{
  "input": "log_mel",
  "num_classes": 2,
  "norm": "batchnorm",
  "stem": "deep",
  "beta1": 0.8,
  "grad_clip": 1.0,
  "batch_size": 64,
  "final_lr_fraction": 0
}
Rows from block 15, named by matrix and row number. Rows with one number belong to one channel. Each number is 50 + 10 x the weight over its row's rms, rounded and kept within 0 to 99. All counts start at 0. After the name is the row's rms in percent of the matrix's.
# convs0: first 3x3 conv (model.blocks.15.convs.0.weight, 192x192x3x3), inputs 48-55, a 3x3 kernel for each
# convs1: second 3x3 conv (model.blocks.15.convs.1.weight, 192x192x3x3, transposed), outputs 48-55, a 3x3 kernel for each
convs0.43 099:61 57 49 46 42 40 30 44 52 44 47 45 50 44 39 44 44 44 59 50 43 25 24 21 47 51 52 43 45 46 52 49 44 51 48 48 60 55 49 45 41 38 27 42 50 56 49 50 42 48 56 83 70 67 44 48 50 47 52 56 62 63 56 51 52 47 43 43 41 51 48 42
convs0.44 095:14 41 61 22 32 47 44 30 31 36 54 59 40 55 64 51 57 63 56 65 56 37 55 47 37 53 54 37 52 58 40 51 61 48 54 63 22 31 52 28 26 41 56 42 40 72 52 39 69 52 36 59 51 38 49 38 42 55 44 54 40 54 54 48 40 51 54 49 54 47 55 53
convs0.45 101:34 34 31 40 42 40 52 52 48 58 58 61 36 36 38 40 38 36 64 64 73 51 50 47 55 50 47 57 57 59 33 37 35 37 40 35 26 30 31 33 41 41 55 56 51 47 53 57 53 55 50 34 44 64 49 50 51 60 54 55 44 51 55 53 52 57 52 48 54 58 54 61
convs0.46 099:36 37 34 39 41 40 51 51 49 57 56 61 34 36 39 41 38 37 64 66 74 50 49 48 55 52 46 57 56 59 31 35 35 39 41 37 28 34 32 29 37 42 56 53 52 47 52 57 51 52 50 34 44 63 47 48 48 61 55 54 45 52 59 53 52 56 53 49 54 59 55 63
convs0.47 107:43 44 39 45 46 48 46 44 45 60 61 46 52 50 40 51 51 49 39 45 57 54 57 65 59 57 52 62 62 51 55 51 42 51 51 44 48 45 48 50 51 52 40 41 45 46 46 54 55 49 46 50 42 33 48 45 59 26 27 42 24 32 44 60 60 61 36 44 47 20 32 31
convs0.48 099:55 50 50 44 42 48 34 41 51 49 59 47 46 50 42 47 51 42 38 42 56 44 42 44 47 45 42 49 57 49 49 49 42 48 48 45 63 52 50 54 50 49 39 40 49 55 49 51 62 51 35 67 59 37 34 32 43 42 48 54 38 48 50 46 53 49 31 40 45 41 46 39
convs0.49 104:48 45 41 26 39 45 54 47 40 49 47 55 46 51 56 62 65 65 46 51 62 67 64 57 48 52 56 49 47 52 44 48 53 59 65 65 45 45 41 22 33 44 55 49 43 37 43 49 54 54 55 21 38 61 51 52 48 63 56 54 49 46 46 56 55 55 62 55 54 60 52 53
convs0.50 100:48 50 52 18 32 42 52 40 35 51 56 63 45 52 60 61 65 65 52 55 49 63 65 61 48 56 64 50 54 62 44 51 59 58 64 66 45 48 49 16 27 43 51 43 40 37 38 44 55 47 43 29 46 56 54 52 49 59 52 50 38 37 36 56 54 55 65 59 60 53 50 51
convs0.51 100:39 39 39 44 44 45 51 51 49 56 56 61 35 33 37 40 37 35 61 61 70 51 51 49 60 55 49 55 56 59 32 33 33 38 39 34 32 36 35 33 39 43 53 54 51 51 53 57 51 52 49 35 41 64 46 49 47 60 56 57 46 53 61 51 52 56 54 49 56 60 58 66
convs0.52 102:45 44 41 34 41 44 50 49 46 48 47 55 25 32 37 42 44 42 54 56 67 55 51 45 57 56 52 50 49 55 24 30 34 39 45 42 41 42 38 26 37 42 55 51 48 48 51 57 51 51 51 29 37 62 45 49 46 62 56 54 47 47 56 50 52 54 56 51 53 60 54 62
convs0.53 102:53 55 55 19 23 31 43 33 29 59 57 55 54 49 49 64 65 65 36 39 41 61 67 65 55 60 64 57 58 56 56 52 50 62 62 62 54 56 56 27 31 36 52 42 33 37 42 46 51 46 49 28 43 49 56 54 54 48 47 47 39 42 44 52 52 52 55 52 48 44 46 43
convs0.54 103:53 50 39 48 44 44 24 35 42 44 49 43 41 43 35 39 40 36 61 54 56 31 28 33 49 49 46 44 48 45 44 45 38 46 46 41 57 51 42 45 40 41 26 39 45 55 48 45 37 43 47 81 63 51 45 49 54 40 47 52 59 59 51 50 51 49 35 45 40 37 38 31
convs0.55 108:57 52 46 17 24 35 59 48 38 55 52 54 49 46 50 64 64 65 38 42 56 62 65 59 43 47 57 54 52 54 50 47 49 60 63 64 54 55 47 19 25 37 55 47 38 36 43 52 51 50 54 18 39 61 53 53 50 62 55 51 44 42 41 54 52 53 65 60 57 54 47 47
convs0.56 102:27 29 27 38 41 40 50 50 48 54 54 60 30 32 32 40 41 39 61 60 69 50 50 47 54 53 55 55 54 56 28 32 31 41 42 41 22 28 28 34 37 35 53 52 49 54 54 56 55 55 51 30 43 63 49 49 48 61 54 54 46 46 47 54 53 55 49 47 48 57 54 57
convs0.57 101:44 44 43 29 42 52 50 47 44 48 50 54 33 41 47 51 55 57 54 56 59 59 55 50 49 52 57 48 50 54 29 36 45 43 52 57 43 44 40 22 34 46 55 50 47 48 49 56 53 51 48 28 38 58 51 51 47 64 58 56 51 51 57 55 56 57 59 54 54 62 59 62
convs0.58 099:37 39 35 33 39 39 50 50 48 53 51 58 29 31 34 42 42 41 58 60 70 53 49 45 58 57 51 53 52 55 27 31 30 41 43 40 33 37 34 27 36 37 53 53 49 49 53 57 52 52 51 29 40 63 46 47 46 64 55 54 46 46 50 52 53 55 53 49 51 61 54 60
convs0.59 101:41 39 41 46 45 45 52 52 49 59 56 62 37 35 41 40 38 36 61 63 71 48 50 48 56 53 44 57 55 59 36 34 36 38 38 33 31 36 37 33 39 46 54 56 52 50 50 58 50 51 48 36 41 64 46 50 48 59 56 55 46 57 66 51 52 56 53 49 56 58 58 65
convs0.60 101:50 46 46 50 47 50 46 48 53 34 43 41 26 36 36 31 35 40 39 44 49 41 38 40 47 41 41 39 42 44 31 36 37 38 38 39 60 53 44 57 49 43 49 49 50 62 55 53 66 56 45 60 51 39 43 48 49 43 48 53 45 48 48 45 48 43 39 42 39 37 41 39
convs0.61 106:50 46 43 54 53 53 46 48 52 39 39 35 25 30 30 31 31 36 42 43 44 37 37 40 51 47 42 44 40 39 35 32 30 38 33 35 58 52 44 61 55 48 47 49 49 64 56 51 58 55 50 54 49 42 51 52 52 43 47 51 48 49 49 50 51 48 42 41 39 38 40 40
convs0.62 101:28 30 27 37 40 40 50 49 48 54 53 59 27 31 33 41 42 41 58 59 69 52 48 43 54 51 53 56 54 56 26 31 31 41 43 43 26 31 28 32 36 36 54 51 50 53 54 55 54 54 52 28 42 61 47 49 46 62 55 55 46 46 47 50 52 54 51 46 47 58 53 59
convs0.63 104:53 48 46 24 23 32 52 41 34 59 54 51 54 47 48 61 63 64 36 42 53 57 62 58 52 55 58 60 56 52 57 51 47 59 60 63 53 55 49 23 24 35 56 47 37 36 43 45 50 47 54 22 39 56 54 55 54 57 53 49 37 43 48 52 51 49 62 57 53 48 48 48
convs0.64 104:44 45 39 54 49 48 23 34 44 45 48 41 39 44 35 33 38 37 59 51 53 26 26 30 53 51 48 47 49 44 38 45 39 39 42 41 49 47 41 51 44 41 26 40 46 62 53 48 41 47 43 71 56 47 47 49 53 40 47 50 57 53 46 50 52 48 40 45 37 32 37 31
convs0.65 099:56 54 51 19 34 47 56 46 40 53 56 63 49 53 61 62 66 67 49 55 56 66 66 62 50 56 65 53 53 61 46 53 60 58 64 68 55 54 49 18 31 47 54 47 42 34 38 50 51 48 49 23 39 58 53 52 50 61 55 53 45 42 41 60 56 59 67 60 61 58 53 52
convs0.66 102:47 45 40 50 45 44 23 36 44 43 45 41 40 44 37 36 37 39 63 55 53 22 21 27 49 49 50 45 45 42 42 45 42 41 44 42 51 49 42 46 40 37 23 38 45 63 54 52 37 44 49 76 62 55 44 47 50 45 50 50 61 57 49 48 51 45 40 42 36 40 41 32
convs0.67 096:09 35 52 25 41 48 56 39 32 47 58 60 41 54 62 54 57 62 66 68 47 52 55 45 41 49 55 46 56 59 38 53 61 49 54 62 12 22 39 19 26 39 62 46 40 63 49 38 64 39 42 43 35 45 53 44 42 59 49 51 44 49 54 51 49 56 60 53 52 58 58 58
convs0.68 096:50 45 48 46 49 55 40 44 53 34 46 48 32 40 44 35 38 46 42 48 55 41 40 40 42 43 43 37 44 51 33 38 42 38 37 43 60 52 47 58 50 46 48 46 49 66 55 52 69 55 40 63 51 34 42 44 49 44 49 56 45 50 52 45 47 41 40 44 41 39 42 40
convs0.69 100:37 37 38 32 41 46 49 46 46 49 54 61 32 37 44 46 48 50 57 61 67 58 56 50 50 52 58 48 52 59 28 34 41 43 47 51 36 39 38 25 35 43 54 51 48 52 52 55 55 55 53 29 39 59 53 52 49 62 57 58 51 53 56 58 55 56 57 53 55 61 57 62
convs0.70 093:54 49 52 52 53 58 35 43 54 48 53 46 38 45 45 44 46 47 35 44 54 46 44 46 51 49 43 48 52 49 42 42 46 46 44 47 65 53 53 64 53 51 44 44 48 60 50 54 64 51 41 65 52 32 37 35 48 39 48 56 39 50 51 47 52 47 32 42 41 38 44 41
convs0.71 100:54 48 52 43 42 48 33 39 50 48 60 49 36 46 41 39 39 36 45 46 59 42 40 40 45 39 37 50 58 50 38 43 42 45 39 34 61 50 50 55 48 46 37 41 47 59 48 49 60 52 39 69 57 39 39 34 43 46 51 57 40 51 53 43 46 43 37 48 46 40 45 41
convs0.72 097:55 53 46 49 48 52 32 44 52 48 60 45 44 53 36 39 40 35 53 51 60 38 36 41 46 41 39 47 58 47 45 51 40 46 41 38 58 50 45 58 50 50 33 41 49 58 48 43 59 56 48 68 60 42 43 41 52 42 45 56 44 52 52 45 48 46 38 48 48 36 43 42
convs0.73 097:36 36 36 33 40 43 51 50 48 59 60 62 32 34 41 40 40 41 65 68 73 49 47 46 52 51 49 59 59 61 27 34 37 39 40 40 32 36 34 25 34 37 54 54 51 58 60 59 53 49 44 34 46 56 50 45 44 63 56 56 43 46 52 54 53 55 53 47 50 59 55 64
convs0.74 102:43 42 42 19 31 41 51 45 39 49 51 59 45 52 58 64 66 66 47 51 58 64 59 57 41 50 57 49 50 57 42 49 57 59 67 67 41 43 40 15 24 39 50 45 42 40 44 47 56 53 53 24 43 57 56 54 47 62 55 52 44 42 39 56 54 53 63 57 55 56 53 52
convs0.75 115:58 54 49 55 52 50 42 47 49 39 43 41 23 24 25 29 30 33 50 49 47 34 32 34 53 49 44 42 41 42 32 27 28 37 33 34 59 53 48 58 52 46 43 47 49 62 55 52 51 50 49 63 54 51 48 48 51 44 49 52 51 49 46 48 49 47 38 41 38 37 40 40
convs0.76 107:24 28 28 63 56 50 40 49 53 42 46 43 35 32 32 37 36 38 53 50 42 16 17 25 63 62 62 42 47 46 36 34 35 37 40 40 31 30 31 62 55 47 39 51 53 58 54 58 33 44 58 56 49 50 56 54 54 50 53 52 51 50 46 59 59 58 51 50 48 45 46 43
convs0.77 099:50 49 49 38 45 56 52 46 43 44 43 51 43 48 52 59 62 63 43 51 55 63 61 56 56 56 57 43 44 51 38 44 49 56 62 62 48 48 46 31 41 54 55 51 46 41 46 53 52 52 51 27 36 59 51 50 49 64 57 56 50 51 59 57 56 59 62 56 58 65 59 62
convs0.78 106:52 48 45 19 21 26 52 39 33 55 52 51 48 41 44 63 61 61 39 45 53 60 62 57 41 49 59 57 53 51 52 44 43 61 59 61 51 50 45 20 22 28 51 42 34 38 43 49 53 49 52 22 42 56 53 55 53 61 56 53 41 43 42 51 53 52 61 57 51 50 46 44
convs0.79 099:35 35 31 34 40 36 52 50 47 52 52 58 32 35 35 42 41 37 62 62 72 52 50 49 54 54 51 51 52 56 28 34 31 40 42 38 29 34 31 28 37 39 55 53 50 48 54 56 52 53 50 32 44 64 48 49 49 63 55 55 48 50 53 53 54 58 53 49 52 59 55 60
convs0.80 102:39 38 37 31 40 46 53 50 44 48 49 55 32 41 46 52 57 56 52 54 64 59 55 49 52 54 56 48 49 53 29 36 42 47 54 57 38 40 36 23 34 42 55 51 48 47 48 52 54 55 53 26 37 57 50 51 46 66 61 56 48 49 52 53 54 55 57 53 52 61 55 59
convs0.81 105:51 48 44 28 38 45 57 47 40 50 46 52 45 49 52 62 65 65 44 47 59 67 63 55 49 53 56 50 48 51 43 47 50 59 63 65 49 48 44 22 34 44 56 47 43 37 43 51 54 53 54 19 37 58 49 52 47 63 54 53 49 44 47 55 54 53 60 56 52 60 51 52
convs0.82 098:52 47 54 46 47 53 32 38 49 48 58 50 35 44 45 38 39 43 40 45 55 41 40 41 48 43 39 49 57 50 34 43 46 42 38 40 61 50 51 58 47 47 39 42 46 60 52 53 62 52 37 68 55 34 38 33 44 43 50 55 39 51 52 43 50 44 35 44 41 39 46 41
convs0.83 094:01 32 51 29 41 49 58 41 34 44 57 60 40 55 61 52 55 61 63 66 46 48 54 42 38 48 52 43 53 59 35 50 60 48 54 58 05 20 40 24 28 39 63 48 43 69 53 43 67 42 38 47 36 40 53 44 41 58 50 49 43 54 56 50 46 54 58 51 49 57 56 54
convs0.84 104:48 48 43 28 37 44 56 47 40 49 46 52 46 49 51 62 65 65 43 48 58 68 63 55 50 53 57 49 48 51 42 46 49 58 64 65 47 48 43 24 33 44 56 49 42 37 43 51 55 53 54 20 35 61 50 52 49 63 56 52 49 45 48 54 55 54 60 56 53 60 51 52
convs0.85 102:57 54 54 16 19 27 49 37 30 57 55 51 55 47 45 65 64 62 37 41 47 62 66 62 48 57 63 58 56 52 57 51 45 64 62 60 59 56 55 23 25 33 56 43 34 40 46 48 54 43 47 27 41 49 57 57 56 55 53 49 40 42 41 51 54 54 59 55 50 48 45 41
convs0.86 096:02 27 43 33 42 46 53 44 42 50 60 62 32 50 57 46 51 56 68 66 55 46 51 43 40 47 51 47 56 61 29 44 55 43 49 56 04 16 33 27 31 41 58 50 47 66 52 45 56 39 45 33 36 50 55 48 42 58 54 56 45 48 53 54 52 54 58 55 54 60 62 64
convs0.87 101:37 37 40 45 46 47 54 54 48 60 58 62 41 37 44 39 36 36 63 64 70 51 51 49 56 51 46 59 57 61 38 35 40 36 36 33 26 31 35 35 41 47 55 56 52 48 48 53 50 50 52 35 44 66 48 51 50 56 55 55 49 60 66 54 54 58 53 50 57 61 58 65
convs0.88 099:47 47 43 35 45 53 50 47 45 43 44 51 36 43 48 54 58 60 43 51 54 60 57 53 56 58 60 45 45 50 31 38 46 49 56 59 44 46 43 28 40 52 54 51 48 45 51 53 53 51 51 25 34 56 50 51 47 65 60 58 50 50 57 56 55 58 60 55 56 64 60 64
convs0.89 088:44 44 48 54 51 54 52 47 38 56 57 57 50 46 54 46 41 49 58 54 73 59 52 56 45 40 36 54 56 57 52 45 50 51 43 44 37 37 45 49 47 53 49 47 46 47 42 52 49 47 59 48 55 65 35 64 46 46 55 48 47 56 50 41 57 52 49 55 54 57 52 54
convs1.43 124:36 46 54 52 40 33 46 51 57 55 55 64 48 48 50 40 41 40 64 58 55 33 30 38 56 57 52 57 62 68 45 47 50 39 41 42 45 50 48 56 45 35 38 46 52 76 60 47 35 40 42 56 58 59 33 38 38 37 44 48 57 55 54 31 39 40 35 38 40 55 57 59
convs1.44 107:48 46 52 43 53 72 54 60 79 66 58 41 67 52 30 57 49 30 46 64 46 51 65 43 48 64 41 65 51 35 68 44 26 58 45 28 52 49 52 51 53 74 61 68 83 37 39 48 60 63 49 56 56 43 47 45 59 53 46 54 43 39 57 52 41 53 51 41 54 40 30 58
convs1.45 095:64 59 52 50 56 57 69 66 59 60 59 65 53 51 54 41 38 51 65 67 75 68 61 64 56 53 59 58 58 68 49 50 55 32 35 53 47 46 43 44 58 59 66 68 60 31 46 57 48 52 62 29 29 41 47 44 43 69 65 54 44 46 43 67 63 58 53 57 50 48 54 49
convs1.46 094:64 60 52 47 55 55 70 68 59 62 60 64 55 51 54 41 37 49 63 65 72 70 64 64 52 51 58 59 58 65 49 49 55 31 33 53 47 47 45 41 57 57 68 71 62 35 46 59 49 53 61 29 31 42 49 45 45 69 65 53 45 47 45 69 66 57 54 57 50 47 53 47
convs1.47 091:52 55 64 66 65 73 67 60 59 56 57 46 39 50 47 51 60 57 47 45 38 58 53 41 29 30 33 54 55 42 41 53 44 54 60 56 48 49 52 70 67 66 75 61 51 43 47 36 62 54 33 51 45 39 52 51 64 38 43 66 44 43 64 49 48 70 44 38 65 52 41 58
convs1.48 098:45 58 74 46 49 53 58 55 57 56 55 44 44 39 33 51 50 45 52 48 35 52 47 34 43 46 33 55 55 48 41 39 34 51 49 44 48 51 56 57 56 50 59 56 55 68 58 43 64 64 45 57 55 48 42 42 52 37 48 66 36 36 61 47 43 59 39 33 65 45 35 54
convs1.49 095:61 53 46 25 37 48 62 57 50 51 50 49 64 61 59 42 41 50 39 43 54 67 62 59 39 38 45 48 48 50 61 59 58 36 38 47 52 51 51 29 36 48 61 58 51 16 25 44 64 62 63 32 32 43 49 46 40 70 66 49 45 53 43 62 59 48 52 59 52 40 49 44
convs1.50 093:63 53 45 25 38 52 64 63 58 52 49 43 63 60 49 51 49 48 32 40 45 71 71 61 39 41 42 50 47 42 64 57 42 47 47 45 48 47 49 26 34 51 65 63 59 18 28 43 72 71 70 40 41 46 53 49 43 69 62 50 49 52 48 62 58 49 48 52 46 53 54 53
convs1.51 092:63 57 51 45 54 56 68 66 59 61 59 63 54 50 54 45 39 52 64 65 73 70 62 63 54 53 57 60 58 65 50 49 56 37 36 54 49 47 44 40 59 59 65 69 61 39 52 64 49 52 61 32 32 39 53 49 46 69 63 51 45 48 42 69 65 55 58 60 49 49 52 47
convs1.52 087:68 62 56 37 52 58 69 64 56 65 60 60 61 51 54 40 35 52 58 58 65 73 62 61 48 46 55 58 56 61 53 49 57 32 35 57 50 51 48 37 53 59 71 69 58 33 45 58 53 54 60 27 29 38 50 47 44 67 62 49 41 51 45 68 64 53 52 58 50 46 52 47
convs1.53 109:69 66 64 44 49 55 80 75 67 45 47 41 54 58 55 53 55 55 26 30 33 60 53 48 26 29 38 42 45 38 54 60 58 51 52 54 55 60 58 40 43 49 80 70 60 27 30 38 72 63 55 37 37 37 55 55 54 52 51 50 43 49 51 53 51 54 50 54 52 46 48 48
convs1.54 117:37 51 60 54 45 37 50 56 60 61 60 62 39 42 42 47 46 43 65 59 53 41 38 36 54 56 50 61 61 63 39 42 40 47 46 42 45 48 50 63 51 37 45 50 56 76 59 47 42 45 43 59 60 56 32 39 44 37 44 59 54 53 60 33 43 52 37 37 50 52 54 58
convs1.55 097:70 61 51 30 41 50 62 53 41 44 45 43 59 62 62 38 46 54 32 37 45 63 54 52 33 33 42 40 41 42 59 61 60 35 44 52 56 57 55 35 40 50 63 57 45 19 28 46 70 60 61 31 30 41 51 47 41 64 63 46 47 57 44 59 55 47 53 60 50 44 50 44
convs1.56 093:66 60 52 42 54 57 67 63 56 61 59 62 54 50 54 36 37 46 61 62 69 64 57 58 56 54 59 58 60 64 51 49 56 31 32 48 48 47 46 42 56 57 68 66 58 31 43 55 47 51 56 31 28 38 43 42 42 68 66 57 36 46 44 64 62 58 53 58 53 40 46 47
convs1.57 083:65 57 50 24 40 52 65 62 54 59 54 55 71 62 52 49 36 39 50 51 57 73 62 55 46 45 50 58 53 55 67 55 50 37 33 39 49 49 46 27 40 52 65 63 54 26 40 57 56 61 64 30 35 45 54 48 45 69 62 49 44 49 43 66 62 50 54 59 48 41 48 48
convs1.58 090:66 62 55 42 56 60 72 66 58 65 60 61 56 50 54 38 34 53 60 62 69 68 61 60 50 49 55 60 56 60 50 49 57 30 34 56 49 49 48 41 57 59 72 68 60 33 46 58 51 53 60 29 29 39 47 43 42 68 66 53 42 48 47 68 65 56 49 55 51 44 52 47
convs1.59 094:63 59 52 48 53 54 67 66 60 59 59 65 54 50 55 47 42 50 65 66 75 70 64 66 54 52 57 57 58 66 49 49 57 40 38 53 49 47 45 43 58 58 62 70 64 39 52 63 49 53 62 33 32 41 54 51 47 67 62 53 47 50 41 69 64 54 57 60 49 52 56 45
convs1.60 089:44 51 69 46 61 71 61 69 68 64 55 48 49 43 40 44 42 46 62 57 48 59 47 33 48 36 25 58 51 51 45 41 46 38 40 54 50 49 51 60 72 66 65 76 66 55 60 52 62 63 53 58 56 47 30 35 45 39 47 57 37 49 58 36 37 50 31 38 57 35 43 54
convs1.61 085:44 50 66 55 60 67 61 68 69 61 53 51 49 39 38 49 43 52 68 60 50 62 49 37 52 36 28 56 51 55 45 39 50 47 44 60 50 47 50 63 68 60 65 75 69 57 60 54 59 61 54 58 53 42 30 36 46 39 44 56 43 51 62 36 39 49 37 44 60 36 43 57
convs1.62 093:65 60 53 40 55 59 67 63 57 62 58 60 56 50 53 33 32 48 59 61 69 63 58 57 54 52 56 60 60 64 51 51 58 28 31 52 50 48 46 40 55 58 70 65 57 30 43 56 50 51 57 32 29 37 41 40 40 67 65 55 35 47 45 65 63 56 52 57 55 39 46 45
convs1.63 102:71 68 63 40 51 55 71 61 52 43 45 43 48 59 61 45 51 54 27 30 41 61 49 46 26 30 44 38 42 42 51 61 64 42 48 55 60 63 61 42 51 56 77 68 53 23 35 49 67 55 57 35 29 36 53 52 47 56 58 45 43 55 47 55 52 50 52 59 54 48 53 46
convs1.64 119:40 50 58 56 48 41 47 54 59 65 63 62 41 42 40 47 44 41 69 63 56 41 42 35 54 54 47 63 63 61 42 42 38 47 45 44 45 47 51 65 53 43 45 50 57 73 63 48 45 48 46 62 61 53 29 36 46 37 45 59 51 50 59 31 41 54 40 43 56 50 51 58
convs1.65 084:58 48 42 26 34 49 62 58 50 51 48 46 66 60 51 53 51 57 36 40 48 73 65 56 40 37 42 47 45 43 61 57 47 47 50 55 50 48 48 23 33 52 60 60 51 24 36 52 64 66 65 40 42 50 61 53 47 72 65 47 53 55 43 69 59 46 54 56 45 53 52 44
convs1.66 127:39 50 56 53 46 37 45 52 57 63 62 63 42 45 43 41 42 41 68 61 57 36 33 35 54 55 50 62 63 65 42 44 42 43 43 43 44 48 46 61 50 39 43 49 53 75 62 49 41 44 44 63 59 53 29 37 41 38 44 55 53 52 58 30 39 47 39 41 48 52 54 60
convs1.67 100:52 44 43 37 47 62 59 60 63 65 61 45 71 61 33 58 50 27 42 60 51 55 62 50 45 56 50 66 56 40 68 48 29 53 39 20 49 47 46 37 43 62 60 64 70 27 35 51 59 63 67 38 46 46 47 49 53 62 54 53 47 47 53 55 51 54 54 49 54 42 42 55
convs1.68 092:47 54 72 40 55 73 58 64 67 63 55 45 54 44 34 46 46 42 59 54 43 59 49 27 47 40 19 61 52 46 48 41 37 42 43 47 47 46 52 54 66 69 61 72 66 58 59 51 62 62 52 60 56 46 33 34 46 42 50 62 35 45 57 40 36 53 34 36 58 33 35 54
convs1.69 082:66 58 50 27 42 48 61 59 52 56 52 55 70 58 54 51 35 38 51 53 59 67 60 56 49 51 55 56 51 58 65 52 52 39 30 39 50 50 50 29 44 52 60 60 52 24 37 55 53 53 61 31 31 44 50 46 44 75 66 51 43 47 43 67 62 52 57 58 48 40 45 45
convs1.70 089:45 56 73 48 51 61 56 56 59 59 54 41 53 43 35 49 46 45 53 49 38 54 47 31 44 40 29 57 53 44 48 39 34 49 45 48 45 46 52 57 60 56 59 60 56 64 56 45 59 62 48 60 58 51 38 37 52 36 48 65 35 36 59 42 37 58 35 32 64 39 35 52
convs1.71 103:42 57 73 48 52 58 56 54 58 60 58 43 51 43 33 48 48 42 57 54 40 50 46 29 46 47 35 60 57 48 48 39 34 49 47 43 48 51 57 61 58 53 60 57 57 71 60 45 60 60 45 62 59 48 41 40 52 40 48 66 38 39 62 46 42 59 39 34 65 43 33 52
convs1.72 112:40 53 71 51 48 47 53 54 60 58 55 48 46 41 37 53 51 45 58 55 44 44 41 25 50 55 40 60 56 55 44 42 40 54 50 43 47 48 57 66 58 47 52 54 59 75 62 44 52 55 41 62 61 47 40 40 51 42 48 66 47 42 59 44 44 60 46 36 65 44 37 53
convs1.73 097:63 61 53 45 58 62 69 68 61 68 61 60 64 49 51 46 34 39 64 65 69 67 60 59 51 51 53 65 57 61 54 47 52 36 30 39 49 48 47 42 57 64 68 71 64 38 49 62 51 55 63 32 33 41 50 46 46 67 62 54 44 46 46 67 65 57 53 55 51 45 50 47
convs1.74 098:64 53 47 27 36 49 57 55 49 50 48 44 65 62 56 43 43 46 35 42 50 64 62 57 39 41 44 47 45 45 64 60 53 37 39 40 52 51 52 31 35 50 59 57 52 16 24 41 68 64 64 34 32 43 44 45 41 67 62 52 44 51 47 59 56 48 55 58 54 41 47 46
convs1.75 103:38 48 61 61 60 57 51 55 59 61 58 59 47 45 45 39 39 44 73 63 54 54 44 39 52 43 38 59 57 62 46 45 51 39 39 52 50 52 54 65 64 52 52 60 56 71 67 52 53 56 53 58 54 46 24 34 43 36 47 58 47 55 61 28 34 49 33 40 54 42 49 55
convs1.76 103:45 48 48 63 55 44 36 46 50 65 67 70 45 47 46 49 53 56 74 66 64 41 44 50 53 47 43 64 67 70 46 46 47 54 58 63 49 45 41 59 51 42 42 50 55 66 65 59 37 43 48 60 56 55 24 36 40 45 46 47 56 54 55 29 39 42 51 54 56 51 55 58
convs1.77 080:63 53 45 24 38 51 68 64 53 54 51 51 70 56 52 55 42 52 46 46 56 77 67 62 44 41 49 53 50 50 62 50 50 43 40 54 47 48 46 21 35 50 65 66 55 27 42 59 59 63 65 35 39 46 57 53 45 68 63 46 49 53 44 66 61 47 53 60 47 46 51 50
convs1.78 107:72 65 55 32 44 52 65 55 45 43 46 43 57 58 58 39 45 50 33 36 44 62 53 49 31 33 42 38 42 42 56 60 60 35 44 49 56 57 56 37 43 48 69 59 46 27 33 44 78 64 58 35 32 38 45 44 42 60 61 51 41 52 48 53 51 48 48 56 58 43 50 47
convs1.79 090:66 62 52 45 56 56 71 65 59 62 60 62 55 51 55 41 36 50 60 62 72 68 62 63 53 50 58 61 57 63 51 50 55 33 33 51 48 48 44 43 56 58 69 70 60 30 44 58 48 52 60 27 29 40 47 44 45 70 66 55 43 47 47 69 66 58 52 56 51 44 53 49
convs1.80 088:65 59 49 24 40 51 65 60 53 54 52 52 65 59 56 38 34 42 48 50 59 68 59 55 46 46 52 55 51 54 62 58 58 29 30 42 50 50 50 29 43 51 65 62 53 19 31 49 57 55 61 29 30 43 48 45 42 69 67 50 39 49 44 64 62 51 55 58 52 37 45 44
convs1.81 095:63 55 48 27 38 51 64 58 50 50 49 47 63 59 60 40 40 51 42 43 53 70 61 58 38 37 44 46 47 48 59 59 59 34 37 50 51 51 52 30 37 50 63 59 51 17 28 45 66 64 65 32 31 43 50 47 41 67 64 49 44 53 44 60 58 49 52 59 52 41 49 46
convs1.82 097:43 55 72 46 53 61 57 55 59 61 58 42 54 42 34 48 47 43 56 53 38 53 49 29 45 45 32 62 55 45 49 38 32 48 45 42 45 48 53 56 60 56 60 58 56 67 60 46 60 61 48 63 59 51 41 40 53 36 46 65 35 38 59 44 41 58 35 31 64 40 36 51
convs1.83 101:49 44 43 37 47 62 58 58 62 69 61 47 70 59 30 59 49 25 45 63 52 51 60 48 48 58 50 68 56 40 69 45 28 56 39 19 49 46 44 37 43 62 63 66 72 28 36 52 59 61 62 42 48 43 46 48 55 60 53 54 44 46 55 56 49 53 53 49 53 41 39 55
convs1.84 096:65 56 48 25 38 49 65 58 50 50 48 48 62 60 60 40 40 52 41 44 53 70 61 56 39 36 46 46 45 47 59 61 62 32 37 51 52 52 51 29 37 48 64 59 51 17 28 44 67 62 62 31 31 43 49 47 40 66 62 49 44 52 43 61 60 49 53 59 53 40 48 45
convs1.85 107:65 60 60 43 51 59 80 73 64 44 46 41 56 58 56 49 52 52 28 29 34 63 54 47 25 26 34 40 42 38 54 58 58 45 49 51 53 58 59 41 44 52 80 71 58 26 33 42 79 63 54 34 32 35 55 54 51 50 52 50 42 50 51 54 52 52 50 57 52 50 51 50
convs1.86 098:57 52 48 30 42 55 53 56 56 64 63 51 73 65 41 58 48 20 48 62 57 52 58 48 49 57 54 66 59 46 73 56 37 51 32 14 49 49 46 32 42 53 57 60 63 26 34 48 55 57 62 38 43 44 43 43 46 66 55 57 45 49 52 55 53 53 57 54 60 41 46 49
convs1.87 095:63 59 52 51 54 51 65 64 57 54 56 67 52 51 59 47 42 52 65 67 77 70 63 69 58 56 60 55 56 71 49 51 60 39 39 52 49 49 45 44 60 54 57 67 62 37 49 60 49 52 64 34 32 41 53 51 45 69 64 53 49 52 41 66 62 56 60 61 48 54 59 47
convs1.88 080:65 56 48 22 40 53 66 61 54 59 54 53 69 57 51 52 37 47 49 48 58 77 64 60 46 44 52 59 51 51 64 51 50 40 36 51 50 48 47 25 40 52 65 64 54 28 42 58 55 59 64 31 33 43 55 50 44 70 63 47 45 49 44 64 62 48 53 60 48 42 49 50
convs1.89 105:60 51 39 47 45 33 54 62 58 40 49 62 44 53 58 52 54 54 47 42 56 55 51 68 51 53 61 40 51 63 41 52 55 51 52 53 55 48 41 47 50 38 48 59 61 46 38 47 48 44 61 39 33 49 62 61 34 64 65 41 58 60 33 65 62 31 65 65 31 61 62 35